config.toml
encoder_arch = "vit"
model = "image VAE"
dataset = "aerial photos of the United States (SatlasPretrain)"
train_examples = 101725
image_size = 32
crop_scale_min = 1
horizontal_flip = true
color_jitter = 0.2
bottleneck = "kl"
downsampling_factor = 4
encoder_norm = "rmsnorm"
encoder_norm_position = "pre"
encoder_activation = "gelu"
encoder_head_dim = 32
encoder_fused_qkv = false
encoder_bias = "none"
encoder_qk_norm = true
encoder_parallel_block = false
encoder_moe = "top_k"
encoder_drop_path = 0.1
encoder_num_experts = 32
encoder_moe_every = 1
encoder_expert_mlp_ratio = 0.25
encoder_experts_per_token = 2
encoder_shared_expert = false
encoder_patch_size = [4, 4]
encoder_conv_stem = false
encoder_layers = 6
encoder_width = 160
encoder_positions = "relative_bias"
loss = "mse"
latent_channels = 16
decoder_norm = "batchnorm"
decoder_activation = "silu"
decoder_widths = [64, 128, 256]
decoder_blocks_per_level = 2
decoder_block = "bottleneck"
decoder_attention = false
decoder_upsampling = "transposed_conv"
kl_weight = 0.01
residual_init = "zero_last"
optimizer = "adamw"
lr = 0.0023
beta1 = 0.95
beta2 = 0.98
eps = 1e-08
steps = 8100
batch_size = 384
epochs = 30.6
lr_schedule = "linear"
final_lr_fraction = 0.01
warmup_steps = 160
weight_decay = 0.1
Rows from block 4 of the encoder of a small image VAE, named by matrix and row number. Rows with one number within an expert belong to one neuron, the router's apart. Each number is 50 + 15 x the weight over its row's rms, rounded and kept within 0 to 99. All counts start at 0.
Before each expert's rows are labels from the 100 images, of 14848, where the router gives the expert most weight on average: "top examples" is what is common among them; "lies over" is the class under the peak. Only what is clearly more common there than usual is listed. The data: aerial photos of the United States (SatlasPretrain).
# router: router (encoder.blocks.4.mlp.router.weight, 32x160), inputs 0-159
# up: expert up (encoder.blocks.4.mlp.up, 32x32x160), inputs 0-159
# down: expert down (encoder.blocks.4.mlp.down, 32x160x32, transposed), outputs 0-159

# expert 4
top examples: crop field
lies over: crop field
router.4:34 36 70 34 64 50 55 49 70 45 67 36 51 34 40 64 29 75 77 54 74 57 53 47 63 50 58 12 47 42 50 18 81 48 61 76 72 41 44 48 68 56 43 42 50 38 77 42 40 29 56 39 69 61 34 67 43 62 48 15 33 63 75 48 59 70 57 66 38 68 30 73 46 32 52 61 82 47 67 62 48 52 62 52 34 53 36 29 37 12 52 46 24 31 58 68 78 40 44 64 34 40 41 39 65 58 61 30 69 53 60 41 33 60 57 43 47 59 32 55 28 56 52 72 58 45 49 60 50 35 37 40 62 56 62 44 50 67 61 69 72 43 85 81 50 59 37 67 37 44 68 77 45 56 45 38 49 35 45 46
up.10:24 69 58 57 31 41 41 59 43 34 49 47 36 59 41 56 49 39 47 43 29 48 50 64 36 56 47 47 57 29 38 59 34 25 71 56 64 63 29 31 62 71 54 67 54 42 50 65 36 21 48 54 39 56 34 51 47 28 38 70 38 26 27 50 41 41 45 43 69 44 33 63 51 85 81 65 27 48 28 69 61 30 62 50 46 60 31 84 71 58 38 62 32 57 65 11 46 49 23 56 79 67 52 53 68 46 77 35 65 46 89 50 56 32 21 47 67 35 74 78 59 48 54 64 54 63 36 57 57 37 48 55 62 28 56 48 67 27 57 37 56 32 48 66 56 56 76 59 49 47 61 66 78 35 44 42 65 37 57 45
down.10:42 67 51 35 59 67 53 73 51 55 67 13 46 36 27 73 37 78 72 52 41 29 40 58 94 51 85 51 33 66 50 53 49 54 48 65 53 58 53 55 54 53 50 40 74 48 76 64 52 52 67 66 75 70 52 47 62 59 31 15 42 44 73 26 59 52 51 60 46 69 55 42 54 66 65 61 27 43 68 57 50 29 56 56 59 75 34 53 34 69 41 33 67 49 69 56 57 43 57 69 57 66 69 50 51 46 46 45 15 54 48 57 31 83 76 50 42 52 59 64 39 84 40 72 69 60 58 37 35 51 55 51 52 31 51 46 29 51 50 61 43 78 49 43 47 37 25 48 45 36 31 20 57 42 53 22 40 41 80 53
up.11:64 55 21 64 62 70 49 47 84 69 46 38 34 46 67 61 54 74 47 24 55 44 65 48 40 74 56 75 27 55 43 26 50 50 57 65 45 33 31 57 50 34 70 60 64 55 29 47 89 64 67 45 62 28 66 73 21 42 47 59 64 67 60 32 57 75 49 38 48 30 58 53 63 54 33 33 70 53 60 55 40 36 63 18 62 58 48 24 27 56 47 12 72 52 45 59 23 62 50 47 51 50 75 62 85 40 43 44 22 71 45 53 67 51 39 64 19 40 39 42 34 41 58 40 55 57 48 51 76 53 52 65 22 53 84 38 44 46 60 50 47 37 44 64 32 36 56 45 33 55 48 79 55 52 57 55 51 43 57 47
down.11:68 44 59 30 18 50 42 26 64 64 57 33 40 44 68 51 11 14 42 41 38 40 49 54 73 33 63 27 51 55 22 55 55 28 50 55 37 66 51 64 51 41 50 40 76 33 52 37 61 63 38 50 60 47 49 63 73 61 50 49 41 39 40 53 56 28 80 48 47 31 50 32 20 33 71 65 44 65 56 52 41 62 36 34 73 66 70 55 27 29 65 57 18 62 56 47 50 73 51 38 66 55 66 44 62 15 20 59 34 48 39 77 21 65 82 36 72 69 33 42 50 17 44 57 37 51 49 30 34 32 42 45 64 40 41 37 65 47 42 65 63 57 48 48 56 72 41 47 44 41 56 30 44 48 39 42 60 49 66 34
up.12:81 64 46 45 38 71 54 34 50 70 58 45 46 53 68 37 50 40 70 40 53 36 80 45 41 64 45 63 53 52 65 56 21 39 59 59 55 23 50 61 73 43 77 49 66 39 56 39 46 75 56 60 45 53 44 44 37 31 33 47 38 48 20 41 34 47 41 51 74 48 69 34 44 55 42 35 41 40 65 35 53 57 00 59 25 64 26 48 56 49 69 39 48 47 51 41 55 47 35 27 59 51 27 60 81 75 48 34 37 60 39 78 73 52 47 41 44 50 43 63 33 30 51 53 65 39 54 33 42 38 47 42 28 56 42 50 42 26 51 40 09 70 39 54 62 43 55 18 57 63 64 80 43 71 59 51 94 61 76 55
down.12:42 38 49 55 52 50 64 43 47 50 62 35 25 58 30 55 31 49 39 79 52 64 39 35 87 47 40 73 40 53 58 56 61 59 56 36 53 61 60 49 30 54 30 38 70 55 57 72 63 36 62 74 58 52 47 53 69 74 52 38 34 31 63 38 50 59 61 41 46 54 53 63 48 70 57 52 49 50 56 58 20 18 87 41 51 61 51 49 07 44 58 54 41 46 66 51 41 53 80 63 36 60 73 32 61 36 54 64 32 32 38 34 31 95 77 76 63 53 45 50 47 78 44 58 38 55 54 47 44 60 63 63 49 53 53 40 56 73 40 77 41 46 47 54 37 56 28 86 41 46 37 11 44 30 62 34 28 36 62 78

# expert 8
top examples: crop field
lies over: crop field
router.8:31 44 44 47 73 64 20 83 29 73 25 39 59 60 76 54 61 47 61 52 60 47 22 90 36 34 77 48 61 44 63 64 44 30 27 33 39 40 62 63 33 38 71 53 13 60 20 57 62 48 52 59 19 61 37 28 37 48 39 61 35 27 22 45 66 25 37 53 45 31 41 36 66 31 46 49 42 56 37 46 66 38 56 58 49 27 34 61 62 52 28 36 37 45 50 63 58 43 48 57 53 35 58 61 71 34 65 25 52 40 41 80 39 54 47 66 52 52 37 43 64 39 76 44 40 69 72 71 55 47 39 60 37 47 21 38 49 42 19 49 38 59 66 54 68 46 65 51 61 32 54 80 45 50 43 54 42 49 48 37
up.10:78 62 59 71 39 60 46 34 52 47 59 43 35 35 65 48 22 28 66 20 27 49 59 30 38 72 42 42 33 42 44 61 60 76 68 47 67 58 52 43 61 48 47 50 75 17 40 33 59 75 53 52 53 29 45 69 47 41 29 50 50 51 83 55 33 38 32 52 42 13 42 51 45 66 63 55 46 33 40 10 59 34 58 56 57 50 61 49 38 52 50 57 48 53 41 78 52 62 32 54 48 52 69 37 71 62 48 54 48 57 37 42 53 45 33 48 53 58 36 45 46 30 22 00 65 65 42 43 34 55 61 42 63 68 49 54 41 57 74 16 37 70 52 33 40 67 48 45 27 59 37 21 53 53 67 40 57 58 32 65
down.10:73 52 50 30 58 58 76 40 49 54 26 41 87 44 30 46 53 47 60 68 77 64 40 32 65 36 43 49 47 53 24 41 51 46 47 72 36 47 58 79 59 44 64 29 38 39 66 56 59 42 50 35 41 75 39 62 62 22 57 61 53 46 52 58 62 52 61 66 51 60 50 50 58 42 51 65 53 65 78 76 56 70 48 74 21 91 37 45 58 54 22 46 39 46 54 39 68 60 70 49 71 35 40 32 55 58 49 46 48 29 63 35 37 68 98 63 57 68 64 49 46 56 44 60 58 58 63 72 55 29 37 45 68 45 49 34 47 36 63 72 51 68 59 97 52 69 31 71 36 42 56 37 46 65 67 64 55 50 77 68
up.11:32 62 57 54 49 64 51 42 43 33 59 33 11 37 74 27 21 41 48 32 36 23 41 54 55 60 39 50 43 59 80 56 64 66 62 37 69 63 40 33 44 54 50 52 87 28 68 13 43 84 55 50 67 21 50 71 63 55 34 42 31 45 52 69 31 55 39 51 45 42 50 52 44 54 55 61 46 28 43 32 53 33 56 55 75 31 61 50 54 82 70 43 47 61 28 35 56 58 33 55 38 60 66 44 76 58 41 61 41 57 00 36 56 21 28 49 52 46 54 22 35 25 48 28 66 49 50 35 47 65 49 49 69 44 50 35 53 56 42 25 43 66 53 31 39 39 57 30 60 46 67 51 59 55 31 54 63 55 57 61
down.11:40 30 46 42 61 56 56 81 55 59 19 68 40 71 56 51 48 64 61 65 72 70 43 53 58 45 35 50 57 32 19 42 09 46 41 63 30 45 54 63 31 48 44 55 32 56 48 53 57 38 44 40 37 83 60 21 40 53 57 42 43 52 44 51 75 48 70 42 80 55 58 64 68 44 45 44 45 72 63 45 56 56 51 49 29 49 30 62 52 17 50 50 42 54 90 52 54 40 78 41 76 56 41 50 48 35 60 41 77 46 36 72 49 96 53 58 46 60 62 60 69 61 58 99 38 49 58 45 74 46 41 23 32 29 46 63 62 42 26 64 50 73 55 60 58 34 46 81 37 54 54 49 36 41 52 50 55 47 56 40
up.12:68 61 61 51 56 75 30 54 59 33 49 57 58 49 75 50 43 52 53 36 44 54 55 41 32 57 66 46 30 29 66 50 51 23 68 53 47 36 69 51 51 56 67 30 25 66 38 57 57 44 25 43 42 51 47 29 35 50 26 50 62 54 55 30 63 47 51 61 51 07 45 55 52 56 50 52 54 12 37 28 54 14 64 33 48 12 53 43 72 40 31 52 58 64 44 57 67 54 40 49 48 52 55 60 42 55 37 49 54 37 46 60 63 50 33 39 52 46 07 71 47 29 40 50 53 77 57 64 52 33 80 38 30 99 47 57 36 46 40 43 43 37 60 04 47 64 57 37 37 65 26 22 29 56 70 46 56 60 50 55
down.12:54 39 53 51 50 08 80 15 51 39 56 21 34 42 30 44 60 55 54 55 31 52 38 46 59 39 34 53 43 69 47 54 47 65 33 44 38 79 45 40 95 55 63 49 67 44 72 39 61 54 32 49 60 55 50 70 53 46 25 43 45 42 38 63 52 48 52 59 52 62 66 43 39 45 58 53 48 68 60 67 41 99 51 33 26 67 40 59 55 56 57 53 49 56 67 52 43 68 47 37 55 47 39 36 25 54 30 60 77 55 73 36 38 21 93 55 53 41 66 27 46 46 51 45 32 38 50 41 54 57 09 68 63 51 50 44 61 32 70 30 50 39 36 47 35 62 52 77 55 39 78 61 67 77 58 44 53 56 33 78

# expert 0
top examples: crop field
lies over: crop field
router.0:30 72 74 50 61 68 35 39 71 39 56 36 36 44 75 33 54 65 75 29 46 41 52 62 53 37 48 38 29 55 67 13 47 20 57 34 81 60 38 57 25 16 38 59 51 35 62 36 57 63 58 69 51 32 58 46 42 64 35 41 24 62 34 23 48 60 39 42 60 48 27 58 42 32 29 32 86 38 61 31 37 60 47 36 47 43 33 20 53 49 61 54 50 38 31 67 75 45 50 70 13 48 75 35 59 50 37 73 39 45 44 42 46 29 27 64 48 43 74 65 35 44 42 42 53 45 40 44 24 81 40 46 60 61 64 60 74 50 50 49 26 39 53 52 37 53 49 54 32 38 46 61 51 31 61 35 69 50 38 55
up.6:33 50 45 45 42 14 26 43 47 67 48 53 58 60 43 31 78 52 49 14 61 20 51 28 31 63 44 50 56 50 23 48 53 65 57 41 70 67 39 55 50 52 48 57 67 22 32 19 62 51 40 41 21 34 53 65 48 45 62 54 27 50 46 60 25 49 53 65 49 46 51 19 30 60 48 51 55 43 57 40 43 71 79 56 40 48 52 51 56 71 62 41 50 45 44 64 48 56 07 60 49 41 36 33 42 24 63 49 70 37 37 49 31 04 48 68 49 69 67 54 55 02 40 37 39 42 58 62 45 51 63 69 65 80 54 48 55 51 53 17 45 45 37 46 77 35 73 40 56 66 69 64 54 54 53 63 62 48 49 60
down.6:53 48 61 51 33 08 31 41 38 59 62 62 71 64 14 39 88 50 55 08 50 26 50 31 31 62 56 52 61 44 24 59 47 76 54 46 62 65 44 58 72 58 43 55 59 32 21 09 58 35 43 51 36 37 46 50 47 47 59 45 29 47 38 79 28 50 50 56 50 58 57 24 37 53 44 55 49 50 52 40 53 94 69 46 39 52 51 47 56 59 49 43 53 60 55 60 56 69 20 62 50 37 19 33 22 32 68 54 65 48 61 46 36 10 67 50 48 58 58 52 54 12 47 56 29 40 57 77 62 51 44 71 53 70 49 42 45 50 43 32 51 50 45 38 72 54 70 47 44 58 45 52 69 55 55 40 72 40 56 62
up.7:63 45 50 30 36 40 38 36 49 97 76 66 61 74 67 47 36 51 45 38 41 30 35 81 68 56 28 52 61 43 23 47 51 43 72 39 81 54 27 50 41 52 47 63 52 16 32 62 43 32 34 31 25 19 48 53 53 47 53 73 60 54 70 62 57 53 47 41 48 32 54 52 55 73 52 51 50 31 37 69 44 62 62 36 94 42 49 49 40 16 36 46 52 42 52 25 39 61 79 51 48 42 76 71 78 32 32 49 48 42 23 53 31 43 29 59 49 34 58 43 54 37 49 29 35 49 38 48 38 55 58 70 52 26 47 48 52 52 68 26 44 27 44 35 47 39 68 47 52 33 53 75 61 53 60 48 41 58 28 35
down.7:47 47 50 29 37 39 55 45 50 75 82 73 88 70 45 63 19 55 50 55 48 45 45 66 79 50 43 45 68 28 22 33 47 57 67 52 61 51 30 47 41 63 54 63 50 35 41 77 51 21 45 27 37 33 51 46 50 32 69 64 70 53 82 55 63 54 40 42 49 35 45 56 60 48 48 57 47 46 34 67 47 86 64 38 78 48 48 57 40 00 39 31 51 36 80 23 39 56 94 42 40 46 59 73 77 39 36 48 45 56 31 49 39 51 46 51 51 40 49 44 54 55 57 49 48 34 50 48 39 46 53 65 56 12 48 48 62 40 76 48 53 46 43 25 42 43 53 62 40 27 40 62 58 43 77 55 25 52 44 38
up.8:45 39 43 26 53 54 51 38 46 78 64 57 58 58 77 43 39 51 79 41 32 61 49 38 68 45 54 51 57 56 43 47 51 44 33 45 70 00 62 39 40 59 48 68 59 43 82 70 51 59 26 52 22 82 52 63 57 48 45 92 76 53 38 63 58 48 43 61 48 55 50 30 54 44 50 46 52 22 59 51 36 17 19 51 38 49 49 51 59 59 59 52 50 84 39 26 55 35 13 60 50 40 62 25 74 61 70 44 32 63 32 48 22 21 68 40 50 36 65 47 43 30 38 28 54 44 52 25 33 57 57 31 57 58 52 60 40 50 56 70 50 35 45 61 50 39 70 40 45 74 47 36 52 48 39 51 53 55 14 38
down.8:58 33 55 24 45 41 60 47 51 76 62 54 53 68 72 49 46 49 83 54 36 73 36 47 54 43 57 49 49 66 44 48 48 55 42 52 63 00 57 51 37 54 64 59 50 50 87 99 50 52 31 62 37 74 58 61 51 38 66 72 56 44 35 74 55 44 46 57 49 56 49 34 53 46 57 47 54 30 54 46 36 12 25 44 43 44 36 49 41 59 60 58 50 78 33 41 43 32 29 45 46 31 45 23 52 62 63 46 19 58 65 57 29 18 82 26 45 41 65 39 41 45 58 46 51 46 50 21 35 54 45 39 41 51 42 36 20 35 63 68 60 41 44 66 56 38 64 40 33 67 58 51 38 43 49 47 53 61 11 40

# expert 14
top examples: crop field
lies over: crop field
router.14:34 35 77 47 78 47 65 42 66 55 51 35 55 28 48 45 67 81 75 56 63 62 55 41 66 37 63 26 70 22 44 27 43 33 64 61 49 42 58 70 61 54 55 45 41 45 62 40 26 40 44 45 61 67 61 43 21 54 36 47 55 51 47 53 56 62 56 74 21 57 23 58 50 38 38 54 54 69 69 39 61 60 53 68 24 72 45 22 39 33 52 39 39 60 63 56 74 56 67 62 28 24 48 40 76 48 47 84 32 60 49 24 23 45 51 47 73 44 35 69 42 62 46 51 79 51 62 40 41 18 65 40 59 55 41 37 11 65 62 55 67 49 68 68 54 41 30 69 63 53 49 67 70 64 38 47 40 38 64 69
up.10:37 51 47 42 41 40 42 27 44 59 44 58 30 54 68 32 54 45 62 24 70 32 56 24 35 62 46 49 50 54 42 49 53 73 59 44 59 49 70 49 39 39 19 57 82 25 48 28 53 62 38 49 29 56 45 67 57 34 51 54 08 51 46 60 30 42 37 70 44 49 47 47 49 75 51 52 45 40 62 34 41 55 49 56 45 40 56 45 53 76 58 51 51 66 37 50 54 52 01 61 49 40 39 32 69 38 60 50 51 52 30 44 39 01 41 62 57 60 61 35 36 02 34 30 34 45 55 34 33 69 59 38 64 91 56 37 55 50 58 22 41 40 55 41 71 28 80 42 42 66 68 42 53 51 50 70 64 68 29 71
down.10:57 45 38 28 33 36 49 37 51 64 57 54 63 69 67 38 67 44 65 23 59 41 66 36 53 79 54 43 54 50 27 50 44 71 49 63 62 45 50 39 40 66 47 70 43 14 36 54 61 48 30 52 26 77 59 70 34 57 83 69 45 46 39 74 49 48 31 59 60 54 57 49 79 71 51 63 49 29 38 45 43 61 57 48 37 44 45 40 50 63 36 50 39 38 46 49 41 37 23 48 60 22 42 25 64 50 67 51 47 53 33 45 36 05 50 37 57 57 47 47 34 27 52 23 25 30 47 35 48 52 71 51 48 76 58 57 32 37 66 24 62 25 39 45 92 37 73 59 36 62 58 48 25 51 55 64 70 44 10 38
up.11:97 46 48 49 65 58 56 53 57 40 53 23 21 49 77 44 27 54 33 48 49 59 55 61 70 22 33 60 47 48 82 53 37 46 43 57 37 53 45 63 42 47 66 54 43 94 79 75 53 45 60 50 80 27 50 40 46 50 78 25 39 54 61 50 65 59 60 37 56 43 53 49 47 30 45 41 46 61 57 65 49 63 24 20 78 49 38 52 45 27 55 51 55 68 51 14 38 30 77 16 61 67 59 63 18 57 48 43 43 47 55 50 68 84 45 39 51 33 34 39 52 55 43 64 37 53 33 37 59 51 21 39 29 49 47 37 55 42 30 58 56 28 42 55 36 63 36 61 55 42 65 60 28 62 64 55 31 40 37 37
down.11:35 57 52 52 38 39 45 75 76 63 35 63 56 55 23 57 69 29 64 41 41 34 34 29 18 83 69 36 53 58 25 31 69 74 53 33 72 67 57 38 56 29 41 41 43 28 45 37 64 46 57 51 15 53 51 41 35 61 42 26 27 58 43 59 22 53 33 62 28 50 64 38 33 82 47 58 59 43 23 40 68 33 62 47 39 46 64 40 57 69 54 42 57 51 53 79 52 67 17 85 65 51 39 35 40 36 59 46 63 60 61 56 61 32 59 64 51 68 47 67 58 33 72 60 51 67 68 48 29 50 71 45 60 62 59 68 53 59 51 29 29 66 44 41 77 63 59 57 45 65 61 44 44 50 57 34 46 48 56 86
up.12:48 47 41 57 62 62 25 52 45 42 54 34 57 22 48 37 71 46 40 37 68 37 65 46 33 46 50 51 37 43 50 48 57 38 60 32 44 77 57 53 53 47 43 48 76 48 33 21 75 64 44 67 60 34 54 71 56 35 21 51 20 47 61 51 50 53 48 56 50 34 51 48 36 49 53 55 51 37 48 54 46 31 77 58 40 40 52 43 70 99 54 52 56 68 25 92 58 48 00 53 46 64 59 44 63 38 48 41 37 54 58 37 30 66 62 52 42 56 54 36 53 15 17 12 37 64 48 64 63 51 65 63 56 55 58 45 53 54 36 59 61 67 43 80 38 37 43 53 61 68 28 02 69 33 43 53 38 53 49 59
down.12:54 65 53 48 56 59 35 71 46 42 63 27 69 40 32 52 69 54 56 55 76 36 68 45 62 62 29 54 23 63 58 42 42 33 65 36 55 75 44 60 48 33 77 34 66 46 36 38 55 50 61 68 70 40 41 82 63 50 43 44 27 28 69 43 43 34 53 73 69 32 51 29 33 51 50 43 33 55 56 48 38 51 63 33 38 51 49 52 44 94 42 55 45 57 34 74 43 54 37 60 71 68 44 51 22 30 64 44 18 41 75 36 31 76 66 65 56 57 54 48 35 29 25 27 33 80 44 63 49 42 75 65 57 56 65 56 48 48 45 83 69 49 46 58 34 49 40 42 58 51 22 06 54 64 54 38 27 43 53 43

# expert 24
top examples: building
lies over: building
router.24:21 36 23 57 67 34 59 76 62 45 61 62 32 53 30 69 52 51 34 72 50 27 52 48 17 53 58 68 55 33 30 44 53 63 66 45 40 60 48 34 56 65 34 64 56 56 14 35 56 67 48 34 32 53 68 64 54 40 60 59 58 41 46 79 69 55 61 62 46 55 74 53 72 53 38 35 60 40 19 58 50 32 66 75 41 25 35 63 68 60 57 59 58 70 40 41 48 40 36 70 68 62 35 33 44 56 64 55 54 66 56 28 34 46 48 68 42 14 80 37 30 40 60 47 52 78 52 32 55 53 84 34 61 45 66 56 28 58 59 35 60 23 46 58 49 55 62 63 28 75 26 15 53 29 57 52 41 55 44 47
up.10:79 60 66 33 47 75 28 46 38 56 51 59 42 44 43 36 65 38 56 55 28 46 49 83 55 35 24 52 60 69 59 60 41 20 55 62 74 37 61 55 57 51 71 57 40 40 26 33 36 68 59 48 40 24 35 32 44 45 32 75 45 45 41 21 38 34 35 52 63 40 51 38 45 65 62 51 37 50 36 53 59 46 38 64 37 79 32 61 96 41 45 50 43 35 55 55 70 51 66 58 62 38 69 84 14 68 17 38 57 29 72 55 49 89 44 45 60 54 61 72 49 58 40 31 43 70 57 55 43 33 30 60 52 40 43 60 60 41 66 52 46 50 56 76 20 53 65 39 76 44 70 67 52 48 38 48 69 60 52 36
down.10:43 52 49 72 59 55 41 44 50 30 10 40 36 41 65 44 69 48 49 32 26 80 49 59 29 21 32 32 47 58 89 56 55 28 60 59 49 43 71 77 56 51 65 46 38 59 58 43 63 44 42 78 59 57 44 25 37 61 22 65 58 37 40 34 24 46 54 51 46 11 62 38 62 35 60 52 32 47 40 45 71 64 42 44 40 66 49 66 74 60 41 56 33 41 44 60 58 51 51 50 54 18 68 57 58 71 36 72 59 25 52 55 53 55 16 43 44 50 42 77 74 50 62 14 77 50 57 68 69 33 57 34 38 41 55 61 53 43 50 57 31 60 56 67 44 56 37 21 70 53 70 61 41 67 42 21 67 47 54 43
up.11:79 52 47 30 43 65 39 37 45 72 54 46 53 50 65 25 57 35 72 29 47 72 47 52 64 23 24 56 59 64 56 57 29 21 45 45 54 28 49 71 45 43 56 61 59 58 43 28 47 72 35 53 26 58 46 45 47 32 33 76 63 47 45 61 45 37 50 68 77 58 46 24 31 47 61 67 35 56 60 48 50 58 22 56 15 56 21 59 81 52 50 53 42 68 49 85 54 48 38 43 74 33 59 42 48 42 50 31 64 41 33 44 41 51 99 36 50 50 48 53 61 36 39 29 39 67 36 55 53 38 44 48 43 87 36 65 53 28 51 62 52 53 38 78 35 50 52 34 75 73 63 50 53 60 20 52 64 71 35 39
down.11:57 46 53 68 59 58 44 65 57 68 20 77 44 38 37 58 71 56 39 28 82 51 51 61 21 42 68 58 45 57 60 49 57 42 73 59 63 55 44 55 31 48 52 68 64 65 14 45 48 56 68 43 39 40 32 42 44 58 65 63 71 48 59 42 63 49 50 23 20 20 64 54 68 41 38 46 52 84 42 66 71 48 68 48 52 40 69 70 67 38 42 37 47 33 62 73 52 43 47 56 32 59 58 64 48 36 53 32 41 21 56 29 57 59 13 49 62 60 26 65 86 36 45 55 53 58 26 71 65 38 82 70 62 39 42 57 42 72 39 65 49 52 34 74 41 62 32 57 55 53 52 29 49 53 18 60 53 76 67 27
up.12:50 42 41 39 53 57 47 79 43 42 59 66 39 42 44 25 63 54 49 69 41 12 47 78 81 01 53 47 45 53 67 52 48 11 27 59 58 45 71 64 29 52 37 53 36 57 27 55 58 38 41 55 55 62 46 22 58 66 40 38 99 54 40 54 49 59 66 75 55 54 59 31 37 51 53 49 49 28 48 60 39 44 32 48 53 61 46 48 98 61 73 47 53 75 35 50 59 56 70 86 50 59 56 32 18 58 22 37 50 58 58 46 60 58 52 53 41 41 50 48 40 42 41 26 45 52 59 45 39 54 56 42 55 31 41 40 61 38 59 63 54 48 46 62 44 43 50 45 60 41 35 22 68 41 28 62 55 86 38 33
down.12:58 66 36 45 57 30 46 30 48 55 42 40 63 58 43 58 49 49 80 43 52 52 49 41 51 60 54 60 44 48 16 40 49 72 43 77 41 58 49 63 74 03 41 56 43 49 39 46 60 73 61 37 44 58 42 76 30 71 46 77 51 57 72 69 42 52 43 91 63 47 52 60 68 57 59 41 53 71 73 68 54 71 46 36 38 69 44 35 35 53 26 40 64 42 51 31 30 81 67 34 58 30 36 44 48 43 41 41 55 57 39 26 61 45 79 61 50 60 79 50 37 54 48 40 39 60 96 47 41 43 30 79 58 46 64 43 26 33 75 50 52 29 72 75 56 61 51 55 46 49 40 68 56 54 75 50 60 78 36 66